python train.py --encoder_arch="vit" --model="model that answers yes/no questions on an image's attributes" --dataset="Sentinel-2 satellite tiles (TerraMesh)" --train_examples=145000 --image_size=48 --crop_scale_min=0.7 --horizontal_flip=true --translate=0.12 --questions_per_image=8 --encoder_norm="layernorm" --encoder_norm_position="pre" --encoder_activation="squared_relu" --encoder_mlp_ratio=4 --encoder_head_dim=64 --encoder_fused_qkv=true --encoder_bias="all" --encoder_qk_norm=false --encoder_parallel_block=false --encoder_dropout=0.1 --encoder_inner_norm=true --encoder_drop_path=0.05 --encoder_patch_size=[6, 6] --encoder_layers=8 --encoder_width=192 --encoder_positions="learned" --fusion="prefix" --fusion_encoder_width=128 --fusion_encoder_layers=7 --fusion_encoder_norm="layernorm" --fusion_encoder_norm_position="sandwich" --fusion_encoder_activation="swiglu" --fusion_encoder_mlp_ratio=2.67 --fusion_encoder_head_dim=32 --fusion_encoder_fused_qkv=false --fusion_encoder_bias="all" --fusion_encoder_qk_norm=false --fusion_encoder_parallel_block=false --fusion_encoder_dropout=0.05 --fusion_encoder_inner_norm=false --fusion_encoder_positions="rope" --fusion_encoder_connector="linear" --init="kaiming_normal" --residual_init="none" --optimizer="soap" --beta2=0.99 --learning_rate=0.003 --beta1=0.95 --shampoo_beta=0.95 --eps=1e-08 --precondition_frequency=16 --max_precond_dim=1024 --one_sided=false --adamw_lr_other_params=0.0014 --l1_shrink=0.003 --max_steps=17800 --batch_size=64 --epochs=7.9 --lr_schedule="wsd_sqrt" --decay_fraction=0.3 --final_lr_fraction=0 --warmup_steps=350 --weight_decay=0.1 --adamw_weight_decay_other_params=0.05
Rows from block 4 of the fusion encoder of a small model that answers yes/no questions on an image's attributes, named by matrix and row number. Rows with one number belong to one neuron. Each number is 128 + 32 x the weight over its row's rms, rounded and kept within 0 to 255. All counts start at 0.
After each neuron's rows are labels from the 100 texts, of 14976, where the neuron reaches its largest size: "tokens" is the input token at the peak. Only what is clearly more common there than usual is listed. The data: Sentinel-2 satellite tiles (TerraMesh). In brackets: how many of the 100.
# gate: MLP gate (fusion_encoder.blocks.4.mlp.gate.weight, 336x128), inputs 0-127
# fc1: MLP up (fusion_encoder.blocks.4.mlp.fc1.weight, 336x128), inputs 0-127
# fc2: MLP down (fusion_encoder.blocks.4.mlp.fc2.weight, 128x336, transposed), outputs 0-127

gate.240 [136 122 134 127  98  66 153 167 121 121 109 174  86 102  88 150  78 162  88 157 129 119 118  79 181 112 102 132 125 131 146 127 176 158 139 113 151 133 119 127 120 132 112 153  94  48 135 236  95 151 117 149 150  83 176  56 166  97 101 129 147 149 120 167 135  94 130  96  73 123 102 131  95 242 179 121 153 125 203 148 146 142 139 127 125 117 131 126 125 144 139  87 144  59 125 132  98 134 138 155  38 153 143 131 161 177 122 148 135 152 154  99 122 155 101 120 119  90 120 109 133 149 123 132 123 137 126  66]
fc1.240 [118 189 142  37 150 128  77 115  96 131 106 145 137 105 122 117 112  51  63 117 122 112 106  83 103 130 102 139 131 135 143 130 159 129 169 142 126 157 131 142 194 153 132  39 202 173 141 127 128  83 141 150 123 112 143  96 128 164 114 160 156 141 144 105 125 176 126 128 102  81 107 174 137 141 125 138  77 142  99 108 137  52 142  90 142 133 117 154 158 139 131 152 106  60 172  75 132 159 114 147 114  65 118 148 107 189 109 121 133  82 128  78 117 109 127 150 131 189  94 102 123 116 155 147 192  95 132 193]
fc2.240 [ 99 142 177  55 129  88 127 124  62 118 113 128  99 109 105 125 120  82 120 119 104 116 100 114 101 153 128  81 123 142 175 142 161  83 142 129 150 179 109 183 225 172 110  91 179 178 122 119 112  91 126 152 112 183 163  98 129  76 130 185 154 160 120 116 115 188 181 153  56 132  79 123 124 157 179 129  66 140 114 139 127  55 145  87 115 150 118 135 139 133 156 145 140  85 156  85 121 116  98 108 133  96 156 157 125 166 164 114 126 118 144 135 126 137 112 150 105 184  73 124 130 107 161 152 187 129 128 188]
tokens: "bare ground" (80)

gate.44 [127 137 140 129 135 124 169 221 147 132 126 115  89 145 116 160 190 137 138 106 151 158  76 129 137 130 166 146  98  72  96 184 108 155 138 169  99 144  79 135 132 168 170 172 144 147 129 134 115 128 168 102 151 118  80 119 114 140 151 138 145 108 155 136  93 121 138 173 123 110 135 122 149 103 104 119 126  35 111 144 150 141 106 101 116  94 133 110  90 136 100 139 145 132 117 216  78 196 118  86  84 108 150 133 126 143  90 120 144 119 173 109 184 151 140  39 107 175  12 140  99 112 136 143 131  80 162 125]
fc1.44 [132 118 120 115 133 123  88  49 127 128 128 141 177 119 148 107  97 139 130 162 108 108 189 131 129 128 116 125 176 176 148  72 134 113 138  78 172 135 182 107 120 103  95  99 112  97 130 110 156 121 105 181 110 139 179 145 161 109 113 126 118 148 113 134 175 150 123  63 131 150 125 130 117 141 161 127 134 214 155 115 100 119 147 165 147 134 133 151 161 129 160 135  99 117 137  35 168  80 131 170 190 152  90 141 147  99 175 149 116 135 113 126  87 111 121 216 152  84 238 104 177 170 145 114 126 183  97 145]
fc2.44 [107 126 164 131 149 119 163  90 102 123 152 125  86 172 118 136 179 143 142 122 114 137 110 152 124 152   0 120  71 133 139 169 116 156 123 122 135 118 128 142 127 144 110 180 121 101 132 154 143 111 189 128 239 182 138 103 127 105 137 120 149 127 137 130 130 141 153 177 206  81 118 117 127 126 129 148  71  83 150 146 128 146 144 141 144 126 132  66 120 117  99 126 138  73  86 144  94 221 123 164 105 173 153 125 146 141 169 123  79 127 146  98 138 163 153  44 107 175  97 163 143 122 125 131  95 112 100 152]
tokens: "bare ground" (73)

gate.45 [134 122 127 120 133 128 143   3 195 125 206 108 130 183 145 142 135 110 119  89 152 115 158  79  97 115  85 154 193 156 131 164 104  99  92 144 134 119 103 118  82 127 126 162 107 134  82 119 153 105 144 160 128 123 113 119 119 158 139 120 117 163 116 139 102  99 181 166 100 130 115 114  68 147 141 148 116 122 135  93 183 172  73  88 126 129 127 151 106 127 169 107 170 148 122 143 108 125 123 158 127 118 140 130 114  80 146 116  90 148 138 151 111 128 120 133 240 122 160  41 142 194 129  96 141 158 140  53]
fc1.45 [143 120 140 127 137 186 111 237 121 120  77 171 150 109 149 102 126 133 136 123 131 140 130 137 174 134 142 155  85  90  31  70 126 167 181  88  82 145 129  94 207 129  71 126 125 127 142 140 144 145 137 125 155 129 129 106 128 123 151 129  84  83 101  89  61 138 154  64 140 110 172  97 127  94 128 130  64 133 124 192 109 175 150 146 144 146 162 128 177  73  63 175 111 123 114 144  96 144 118 100 151 157 136 122 100  95 130 137  91  90 116  96 153 165 144 131 125 170 105 140 110  65 150 152 124 115 117 165]
fc2.45 [162 123 130  66 150  83 170 174 127 110 124 149 171 131 129  92 101 137 136 163 125 113 150 184 194 151 125 145  68 110 132 129 135 137 155  38 113 172 106 113 164 139 105 162 145 101 122 117 133 130 124  86 185 163 165 125 171  89 125 116 130 140  74  85  46 148  98  77 115 157 166 122 117 111 172 136  92 131  80 134 118 133 156 157 130 102 131  95 157  58  57 176 133 120  95  99  79 144 125 160  70 153 153 140 136 163 173 126 107 146  85 100 208 146 132 130 146 191 121 173 113 125 154 139 111 113 143 154]
tokens: "trees" (34)

gate.290 [110  42  86  99 133 156 120  96 135 137  88 101 102  33 193 131 129 159  66 149 117 134 121 113 147 131 118 119 144 148  93 146 120 105 108  59 145 160 129  95 106 132 144 113 128  97 170 132 154 128 164 155 125 169 169 113 152 160 156 157  90 123 124 139 133 118 138 130 202 159 128 133 118 119 172 165 107 105  83 169  81 100 117 205 143 174 138 103 141 133 143 150 116 150 124 116 143 136 131 140 128 115  99 163 129  58 205  82 136 102 165 122 100 199 124 146 100  96  87 200 156 111 111 138  52 139  82 151]
fc1.290 [140 103 160 157 123  87 107 119 125  49 125 137  53 150 128 140  77 130 136 122 124  94 124 113  93 128 130 177  82 109 129  70 152 106 132 155 136 144 102 164  93 124 119  84 115 133 154 173 129 184 148 134 132  81  58 112 121 131 175 159 106 107 176 141 137  76 144 212 141 199 142 141 179 140 187 139  70 119 130 105 107 124  74 144 107 186 113 129 178 139 112 143 141 153 169 114 124  97 106 120 212 131 115 132 145 116 175 168 116  71 154  96 121 119 153 128 180  57 171 111 127 144 131 115 106  73 125 112]
fc2.290 [132 134 135 136 119 137 135 107 173 104 139 136  93 106 120 152 125 112 179  57  74 115 155  84 142 159 115 180  84 169 109  85 144 169 162  96 103 156 107 114  96 131  98 117 153  93 165 158  97 200 128 102 126  73 179 150 150 108 102 145 169 158 132 139 132  94 126 131 150 160 159 132 116 113 198 149 202 139 123 165 101  96 131 108 121 184 111 114  93 129 155 168 125 129 131 120 144 111 113 113 128 112 150  51 147  61 133 189 109 125 147 146 125 141  45 118 195  86 113  94 103 122 188  53 124  64 121 131]
tokens: "snow or ice" (91)

gate.251 [112 104 143 119 113 122 124 156 197  84 132 137 163 127 131 169  93 150 132 125 154 166 149  52  98 157 154 120 126 128 142 185 125 124 112 121  89 174 151 185 136  94 198 135  93 102  95  96 115 156  98 165 104 107 172 115 124  79  98 138 123 137 128 122 140 153 150 157 144 132 106 113 165 129  50 100 110 190 167  83  80  67 117 111 143 100  95 154 119 163 102 130 141 160 156  97  91 105 119 125 137 139 125 227 190 153 127  82 163 145 145  98 135 126  74 155  97 154 128 123 120 130 183 228 104  91 112 144]
fc1.251 [136 152  70 113 135 114 153 141 151 174  75 118 115 127 165 117 137 158 128 131 120  94 113 226 115  96 106 164 135 177  94 122 157 105 145  68  87 101 151 203 105 113 121 126 142 145 108 134  81 113 123 129 136 118  81 148 127 168 176 190 132 105 127 102 138 112 101 134 192 144 128 165  98  95 122 165 149 108 113 174 111 118 170 151 111  81 132 102 189 123 175 150  61  45 131 133 150 127 128  63 142 136 134 102 132  86 103 182 140 155 183 132 107  80 177 143 175  75 109 124 124 163 140  78 122 175 142  96]
fc2.251 [165 187 108 185 115 118 173 124  99 244 123 147 127 119 146 142 144  91 108 129 155 114 111 175  79 131 153 167 129 132 135 131 110 129 197 114 125 113 102 112 162 118 112 117 172 127 124  84 167 131 103  82 106 124  64  91 172 126 140 105 177 165  73  60 129  69 129 127  84 164 154 155 117 142 137 119 134 111 149 155  79 103 132  88 117  78 121 127 138 113  80 161 190  56 132 148 110 166 130 146 140 169 125 149 109 107  99 128 215 158  93  93 172 126 143 142 165 110  91 133  98 131 125  80 148 153 110  99]
tokens: "bare ground" (65)

gate.9 [128 107  44 140 110 109  69 155 102 124 165 120 111 130 135 132 180  55  92 133 127 143 210 147 128 140 117 154  83  90 172 100 140 167 134  93 186 103  83 149 121 129 115 176 151 219 115 122 183 161 127 150 126 136 127 153 134 193 209 118 121 153 127 165 129 118 105 120 128  99 134  79  92 120 144 135 130 104 115  99 118 108 135 133 147 120 134 154  97  68 106 147 133 119 159 192 132 125 116 113 128 121 123 146 135  84 112 125 133 121  99  91 129 150 140 141 123  40 128 182  97 212 108 123 134 160  79  55]
fc1.9 [ 83  67 154 162 151 101 100 136 159 142 131  92 122 113 101  51 127  96 114 113 166 116  83 149 121  57 143  87  93 121 158 122  94 112 132  91 200  77  94 184 125 117 113 126 182 164  89 129 164 126 124 109 141 177 127 130 130 139 162 135 157 113 132  88 151 127 110 143 138  94 134 117 100 153 130 175  94 140 151 123 136  73 131 124 114  38 153 161  85 158 129 132 125 156 123 176 181 145  73 130 169 145 190 147 100  97 158 136 118 137 137 136 169 164 122 138 130 152  98  41 185  77 184 172 158 102 122 156]
fc2.9 [ 89 119 115 105 137 135 132 123 139 116 169  91 103 141  87 104  89 115 111 148 133  83 124 112 138 145 124  26 109 129  96 180 122 110  98  72 192  38 180 143 103 123 127  65 111 116 147 148 140 100 121 144 117 202 156 154 148 147 116 175 109 137 144 151 158 136 130 141 156 109 119 155 118 150 106 184 138  84 115 116 151  91 166 109  94  97 189 150  95 150 141 127 119 169 136 179 146 113  79 134 183 131 184 105  79 153 149 166  98 125  49 127  91 134 174 118 131 175 140  90 175 100 198 135 112 101 132 154]
tokens: "trees" (100)

gate.47 [139 122 214  94 118  68 115 124 129  55  89 126 153 133 128 116 129 115 158  88 146 153 115 126 122 151 125 172 190 146 139 116  66 128  62 102  98 105 104 125  88 150 134 136 161  99  93 130 102 180 117  84 149  58 138 139 152 103 123 139 125 137 125 132 120 115 148 115 127 126  84 159  89 128 135 109 129 130 175 134  93 149 141 116 181 135 152 133 103  66 203 139 156  76 128 158 123 146 193  92 130 152 157 142 115 170 100 138 145  88 109 133 124 163 117 142  49 147 188  97 123 103 179 221  80 167  78 143]
fc1.47 [ 91 143 150 123 113 169 124 126  78  88  87 125 120 144 134 121 109 116 192 151 180 138 126 122 104 102 135 147 169 201 131  84  97 103 147 145 105 128 142 187  57 106 226 158  99 121 151 156 148 152 121 132 144  47 150 112 127 117 104 123 158 122 179 149 103  96 111  92 130 136 154 120 156 171 181 131  84 143 103  95 114 117 146 147 127 130 102 106 111 132 170 107 156 104 114 156  50 167 142 113 115 152 106 141  74 147 147 125 130  91  89 108 103 169 156  69  68 163 195 141 153 147 137 184  57 164 150 146]
fc2.47 [147 194 106 124 106 139  64 130 107 106   4 155 156 155 110 109 175 108 159 118 186  94 128 119 102 107 176 142 149 143 168 116 150 110 142 159 202 102 122 157  68  78 139 147  46 106 117  87 115 143 132 136 130 116 115 122 150 119 121 176 147 117 119 181 160 122 141 127 115 108 161 171  84 181 155 120 166  98 228 162 105 114 112 129 138 158 118 138 133 128 175  98 117 107 111 130  53 141 166 147 122 135 160 153 159 195 134 106 123 110 133 136 103  47 116 119 152 115 142 113 114 118 140 126 139 128 128 162]
tokens: "bare ground" (41); "built area" (33); "snow or ice" (24)

gate.30 [130 127 120 109 126  81 176 179  97  34 146  82  71 104 176 111 147 133 210  61 134 110  85  98  87  92 105 139 166 151 182 160 128 116 176  70 111  71  68 119 123 141 101 142 135 130 177 174 113 196 112 113  73  89 107 131 152  90 119 139 137 110 116 139 161 148 176  90 118  89 142 126 132 105 138 115 127 159 147 128 123 173  90 118 161 122 147 176 199 137 158 180 141  80  73 134 131 143 138 136 135 129 144  71 133  93 109 125 138 176 104  76  78 156 167 114 130 113 111 155 139 131 125 130 114 128 141 129]
fc1.30 [113 131  95 176 156 117 120 178 124 103 123 134 141 116 117 131 155  93  98 127  84 151 102 153 166 127  91 158  83 173 127 153 114 178 109 182 121 159 154 150 159  67 103 184 136 182 125 147 107  98 154 125 208 113 109 133  87 121 111 108  89 150 118 102 153 142 150 165 122 105  69  98 104 152  84 135 128 103 135 116  80  86 130 125 112 147 156 119  17  91 128  94 171 160 104 156 136 114 154 104 126 118  76 104  92  92 126 179 134  81 178 153 135  83 158 185  93 169 143 149  52 123 152 125 170  90 169 102]
fc2.30 [149  80 108 158 131 130 119 168 119 128 114 142 146 159  97 171 198 155  98 187 146 148 160  91 124  55 120 136 118 129 184  98  85 135 161 137  77 167 137 121 157 116 105 157 105 193 102 115  74 124 150  83 153 199 132  82  74 133 148 181  31  95 143 135 162 101  87 141 111  99  60 156 161 135 112 145  98 111 114  96 164 128 145 116 147 132  70 107 109  67  82 114 143 128 127 100 133 116 132 151 169 109 101 102  90 106  82 165 160 125 171 153 118 170 140 140  78 109 182 142  93 157 130 116 136 110 159 109]
tokens: "snow or ice" (99)

gate.264 [148 132 133 133 150 126 112 144 108 178 207  62 161 130 134  76  50 145 121 134 105 147 161 119 146 143 136 118 217 117 128 132 165 139 123 140  99 140 157 156  91  48 170  63 129 208 184 125 107  89 146 180 152 126  93 202  73 112  88 127  66 118 130 138 113 139 153  64 126  89 145  85 116 174 110  94  97  96 133 131  98  90 115 122 134 158 127 117 165 108  89 186 138 168 145 131 115 120 126 122 109 131  56 147 132 113 140 140 127  80 133 124 173 120 117 151 177 149 134  89 123 120 124 130 139  77 129 150]
fc1.264 [ 94  87 124  89 107  82 127 122  98  80  98  81 134 140 107 127 132 104 127 156 150 150 141 182 158 142  93 100 125 163 129 151 107 124 104 153 155  40 118 108 103 190  79 155 155 130 121 183 138 113  82 110 131 141 130 139  92 236 109 112 127 106 147 169 160 101 125 124 147 164 145 172 173  36 154 132 128 128 178  92 121 174 124 124 119  67  94 132 114 130 177 129 153  91 128 123 129 158 122 106 121 190 107 197 117 204 109 126 131 124 138  86 150 121  76 101  97 128  66 129 106  92 143 129 113 153 172  94]
fc2.264 [128  68 143 100 105 159  76 149 174  92 153 133  82 131 154 127  95 100  98 161  79 106 167 137 104 129 116 110 100 129 189 164  91 161  92 117 203 108 118 171  74 137 126 108 143 126 118 104 130 154 116 141 145 171 118 152  68  86 141  88 107 135 146 128 123  83 232 104 134  79 124 140 172 125 125 166 136 137  96 114  75 122 131 121 148  47 125 120 134 115 107  81 127 117 155 146 152 163 178 112 113 143 129 133 186 148 150 131 101  73 172 137 127 170 134 109 144 142 165 151  40  94 120 135 131 165 213 122]
tokens: "snow or ice" (88)

gate.118 [140 151  95 132 163 110 141 110 127 100  88  32 124 175  83 130 108 106 190 122 107 168 107 112 137 107 123 137 189 109  90 130 131 135 160  72 142 137 154 153 198 166 138 135  99 173 101 162 116  85 135 115 113 101  49 153 134 170  76 133  70 126 135 153 140 148 150 139 120 134  64  92 155 132 176 135 125 188 126 138 117 209 106  85 155 158 110 119 159 126 110 101 121 187 125 127 128 119  98  93 173 134 132 130 179 167  46 149 125 129 109 165  94 196 140 137 103 160 154 144 124 109 160 137 160  69 112 131]
fc1.118 [210 117 121 125 134  87 143 164 151  41  76  77 114 132 123  96 119  90 136 127 128 133  72 133 196 130 131 160 186 131 117 101 127 128 144  81 139 107 114 138 145 180 174 105 147 161 148 146 144 143 106 125 113 129  93 186 116 122  75 158 141 137 136 149 131 183 108 152 189 162 144 131 153 143 177 139 138  98 134 128 114 175  88  60 128 154 192 182 135 116 144  89 148 190 155 148  77 134  84 102 177  96 120 165 142 151  58 141 143 135  49 132  99 145 120 118 143 163 201 151 120 115 135 115 101 121 152 138]
fc2.118 [196 128  84 128 102 114 165 121  80  68 117  96 100 105 106 106 140 151 159 126 124 153 120 131 177 122 128 152 162 110 188 139 168  96 147 120 144  98 101 193 104 241 144 148 149 118 145 122 103 184 125 132 106 169 121 121 121 122  94 118 118 145 140 143  98 126 138 217 225 133 144 118 101  99 112 128  81 109  77 186 108 149 121 151 123  65 127 117 137 122 192 125 163  36 119 109 152 146 139 102 118 106 160 120 107 126 135  85 116 179 106 113 130  74 117 131 137  85 118 157 113 118 176 112 136 153 121  80]
tokens: "snow or ice" (99)

gate.229 [171 124  60  85 135 117 136  87 137  81 139 113 132 161 108 173 103  57 182 120 151 208 123  65 110 126  74 128  70  93 166  80 183 145 116  74 154 111 156 142  91 123 187 116 137 135 146 152  90  76  89 144 124 156 150 130 159 151 134 166 198 147 195 118 113 133 153 122 127  98 143 123 124  66 186 159 168 152 142  74  98  78 105 140 146 108 103 147 122 132  86 135 105 122  85 134  84 123 131 147 123  60  98 151 148 127 140 136 115 161 134 167 126 116 160  80 103 139 122  81 190 145 127 117 122 114 141 145]
fc1.229 [100 114 163 140 136 128 110 153 163 232 126 148  81 139 164 125 134 175 159  95 141 107 132 172 101 119 162 159 107 103 100 152 161 110 130 134 120 125  86 112 148  67 128 153  84 139 106 128 127 180 130 172 107  80 105 115  79 129 206 145 100 140  74 114 123 106 113 111 100 158 134 100  98 109  82  92 112 128 104 179  75 131 207 128  63 123 153  96 117 129 175 136 121  68 101 130 133 164  62 126 169 123 174 125  78 166 137 166 156  91 128  89 173 150 102 212 172 138 128 174 116 142 113 141 115 119 112 124]
fc2.229 [141  93 121 122 139 135 124 117 149 170 122 219 137 128 150 108 108 181 129  81 146  98 149 145  97 122  98  97  98 174  76 130 118 154 169 160 146 130 103 110 101  61 119 111 134 123 133 155 123 183  68 193 148 118  90  83  99  81 143  91 140 153  98 163 158 117 101 106 171 158 151 139 126 171 130  74 119 105 124 189  84 136 114 141 125  79 127 104 106 123 156  87  79  99  94 179  94 110  47 150 133 169 108 112 144 155 153 135  74 137 168 101 150 165 128 185 114 162 145 181  97 189  70 106 113 148  95 114]
tokens: "trees" (58); "snow or ice" (42)

gate.171 [195 159  94  87 135 128 170  79 118 146 139 151 189 115 147 114 129 130 171 103 117 106 103 142 118  64 160 179 128 122  85 153  73 200 161 132 137 138 120  90 100 108 185 124 120 142 163 139 100  79 221 190 140 161 101 124 118  96  36  82 121 102 102 140 122 105 145 130  79 156 179 108  87 137  95  85 122 126 162 112 128 198  87 144 124 164 107 124 100 138 131 146  85 124  86 132 133 180 134 124 124 122 142 129 116 117 135 121 135 162 136  97 145 134  93 136 147  82 118 111 200  59 182 155 132 134 140 141]
fc1.171 [100  94 164 130 133 151 173 138 121 114  93  92 130 109 104 165 147  76  98 110  83 201  93 207 120 123  71 126  98 143  92 135  96 161  54 141 136  93 140 113 168 160  72 110 137 125 145 125 132  85 137 134 149 179 164 130 100 158 157 127 130 136 168 140 125 112 120 168 123 118 134 121 126 106 116 227 128 128 115 125 140 108  58 168 128 143 185 133 150  95 183 117 154   2 129 125 122  77 141 131  76 115 176 145 111 118 123 135 101 172 145 129  94 129 118 173 179 114 171 134  98 131 119 124 126  89 156  97]
fc2.171 [110  99 174 137 118 127  49 153 151 162 105 135 165 101  32 121 143 136  90 106 107 111 164 149 142  74 115 137  99 112 136 155 127 153 129 158 153  96 204 146 128 136 115  87 146  71 142 133 147 138 160 109 148 189 175 139  30 103 202 150 123  97 133 106 174 133 113 181 147 135  65 159 132 121 133 167 115 131 109 117 138  73 122 149 142  88 107 138 105 112 145  80 119 118 122  83 145 109 174 192  93 108 186  86 106 129 118 121 130 161 154 168 111 137 124 179 138 115 187 151 131 135 131 127 133  69 128  71]
tokens: "crops" (52); "snow or ice" (33)

gate.131 [153 166  90 228  96  97  49 123  95 141 124 115 109 110 167 129 110  75 104  79 121 132 154 104 142 106 171 110 176 166 108 154 159  93 120 139  89 134 158  93 128  95 141 171 118 135 165 133 130 115 128 111  84  76 155 101 194 139  93 150  61 186  89 102 127 177 208 139 169 169 152  91 173 163 112  71 130  94 114 103 120 180 121 105 122 135 160  78 116  59 166 159 173 129 143 118  55 166 112 145 153 147 111 128 137 140 125 105 131 140 177 111 132 137 130  89 153 129 147 128 145 134 146 154 115 108 108 134]
fc1.131 [124 133 141 127 113 149 127  92 169 115 140 119 196 199 138 132  75 170 128 182 124 144 113 139 192 163 133 139 176 139 116 107  95  83 128 135 141 180 125 145 121 169 116 104 137 134 135 114 108 136  99  98 131 140 132 141 108  60 126  64  92 110 145 147 196 169 103 122  96  46 135  82 129 180 123  77 125 142 147  95 136 152  69 115  97 163 118 123  92 100  74  92 196 115 124 177 129 104 101 149  80 134 116 118 182 179 130 175 128 168  71 132 161 142 169 192 128  94 147 102 114 119 118 155  56 129 101 111]
fc2.131 [104 141 135 157 166 122 139 116 116 106 182 148 169 168 172 153  39 184 120 147 117 144 106 151 152 126  47 180 123 105 124 145 106  51 196 134 145 119 128 174 100 147  71  96 112 109 129 112 139 144 166 128 129 116 107 152  67 136 114 119  55 135 128 127 132 156 171 128  45  69 115  40 115 138 141 123  83 129 136 125 136  89 131 130 126 136  71 152 104 122  76 134 139 162 148 113 202 131 156 130  71 152 126 160 118 181 120 125 106 122  95 115 141 134 179 180 170 131 127  78 148 131 121 160 127 125 141 101]
tokens: "snow or ice" (91)

gate.94 [107 145  77 120 138 124 147 190  73 165 172 147 145 120 110 134  53 147  30  85 141 130 111 187 121 130 136 124 115 144 193 142 104 185 148   0  71 130 111  69 155  98  79  76 120 102 130 114 160 109 164 122 131 123 160 144 140 161 128  87 109 166 111 180 162 192 141 136 101 116 111  81 126 145 145 137 149 133 106 132 155 167 150  66 151 124 143 155 122 140 141 168 138 136 157 134 108 106 124 138 139 112 122 126 128 120 131 100 125 128  92 117 173 160 128  70 175  80 131 134 128 108 115 111  97 108 135 160]
fc1.94 [128 113 126 116 114 155 119 131  66  83 114 104 133  91 131  70 174 104 125  96 128 149 197 127 135 159  69 102 110 152 105 124 128 125  91 159 143 153 146 231 119 139 154 157 102 102  77 140 126 103 141  54 137 150  97 101 144 107 171  87 115  97  88 132 132  50 123 103 125 129 102 138 127 193 109  62 172 141 165 120 105 109 100 127  87 157 120 144 180 143 152  75 144  79 127 167 220 186 145 134 117 159 115 131 144 153 156 157  55  95 159 128  96 141 104 145 124 122 159  86 158 170 141 118 107 144 100 123]
fc2.94 [ 86  85 118 158  88 126 157 137 138 114 117 140 135 137 161 135 189 161 126 109 138 143  76 130 125 154 143 189 123 123 156  76  92  74 140 137 118 162 115 221 193 162  97 145 140 127 133 151 124 100 104 128 116  71 133 134 132  68 131 154  80 128 118  90 130 131 115 143 108 107  48 113 144 180 109  86 102  98  50  86 129 137 167 124  95  71 140 107  53 126 106 165  99 126 113 153 151 212 148  77 127 160 139 134 141 161 144 114 120 140 125 152 102 140 105 155 123 177  99 177 126 133 177 189 128 168 186 121]
tokens: "trees" (99)

gate.70 [ 68 119  59 116 118 129 123 118 140 109 154 156 137 130 163 124 115 151 151  89 138 142  87 179 141 148 144 113 153 128 131 153 103 154 111  67  64 130 125 144 124 160  98 138  94  80 138 147 122 127 126 188  77 103 131 143 144 130  83 110 169 128 145 125 149 112 242 114  98  89 162 136 140 102 106 131 125 171 126 133 116 171  84 173 160 146 133 158  30 114 127 119 129 108 158 124 112 154 210 179 176 131  95 112 127 114 100 113 103 122  86 115 134 146 152 116 140 114 133  61 132 216 149 146 119  95  44 170]
fc1.70 [129 128  50 108 135 141 144  49 167 132 149 155 131 159 111 189 115 103  63 102 107 126 100 138 187  96 106 142 144 125 200 119 143 104 112 107 100 122  93 182 183 123  96  38 166 143 154 120 159  98 161 112 135 101  78 113 131 157 103 123 127  55 154 160 163 216 106 164 138 145 122 193 153 127  74 127 104 118 129 150 144 158  85  71 108 118 117 115 141 130 182  93 119 168  99 121 133 114 186  85 133 110  93 183 147 142 128 143 113 133 125 130 117 131 141 131 115 153  38 108 134 113 142 133 117 133 148 102]
fc2.70 [132 145  69 111  99 118 139  15 161 132 151 137 141 155 128 141 122 140  47 135 102 118  86 130 217 120 151 137 116 112 163 122 164 114 134  86 132 104 133 179 149 158  98  20 151 110 140 140 145 137 125 109 140 119  92 101 106 145 148  94 179 116 153 144 158 173 150 157 140 129 157 190 132 135  78 143 137 106 111 157 138 149  96  85 122 126 101 112 156 132 142  90  99 122 112 159 135 131 195  92  80 126  89 135 152 117 167 119 112 151  74 168 128 147 148 145 112 134  15  87 136  84 161 114 139 157 150 133]
tokens: "snow or ice" (74)

gate.267 [126 125 111 116  82 156  79 114  74  43 177 142  89 124 168 162 157 184 161 122 155 103 154 106 104 161 128 163 104  76  30 131 145 107  90 137  77 172 118  80 151 122 128 170 148 130 110 126 164 133 150 169 135 116 124 144 172 148 147 148 140 124 144 134  81 128 130 153 151 185 136 146 113  78 189  34  66 185 127 121  77 104 114 110 113 161 187 147  86  88 133 169 119 126 107 120 131 113 137 149 162 175 129 175 123 108 109  66 119 125 121  95 105 119 131 136 141 162 167 138 112 162 119 113 136  82  93 140]
fc1.267 [120 169 109 130  77 146 143 101 126 169 131 149 121 121 153 128 183 113 135 122 127 135 130 135 203 125 100 114 107 140 124 104  87 136 135 156 166 102 114 116 132 114 153 168 126 212 153 121 119 184 124  85 119  97 132 153 154  84 171 124 183 187 134 113 115 130 125 139 119  40 163 131  98 152  91 121  93 133 112 136 150  99 157 133 180 105 203 169 132  78 136  51 200 124 103 121 142 134 113  90  93 147 180 175 140 117  37 108  69 151 179 146 165 124 108 150 121 170 106 101  70 143 122 132 150 123  72 136]
fc2.267 [ 76 113 109 161  78 180 127 130 120 126 137 175 148 126 126 108 116  76  84 136 146 127 121 101 161 141 110 115 115 128  97 112  99 135 140 152 115  68 161 137 157 124 129 118 145 189 135 131  83 162 176 144 161  88 173 112 118  49 131 150  46 133 145 120 128 104 130 126 117  95 155 187  87 150 120  82 108 131 182 117 206 163 123 145 122 138 183 167 128 101  99 143 189 152 141 126 103  74  69  90 133 152 155 129 126  95  90  89  98 143 209 173 127 191 175 179  77 142 107 116 127 143 125 149 117 105 185 148]
tokens: "crops" (61)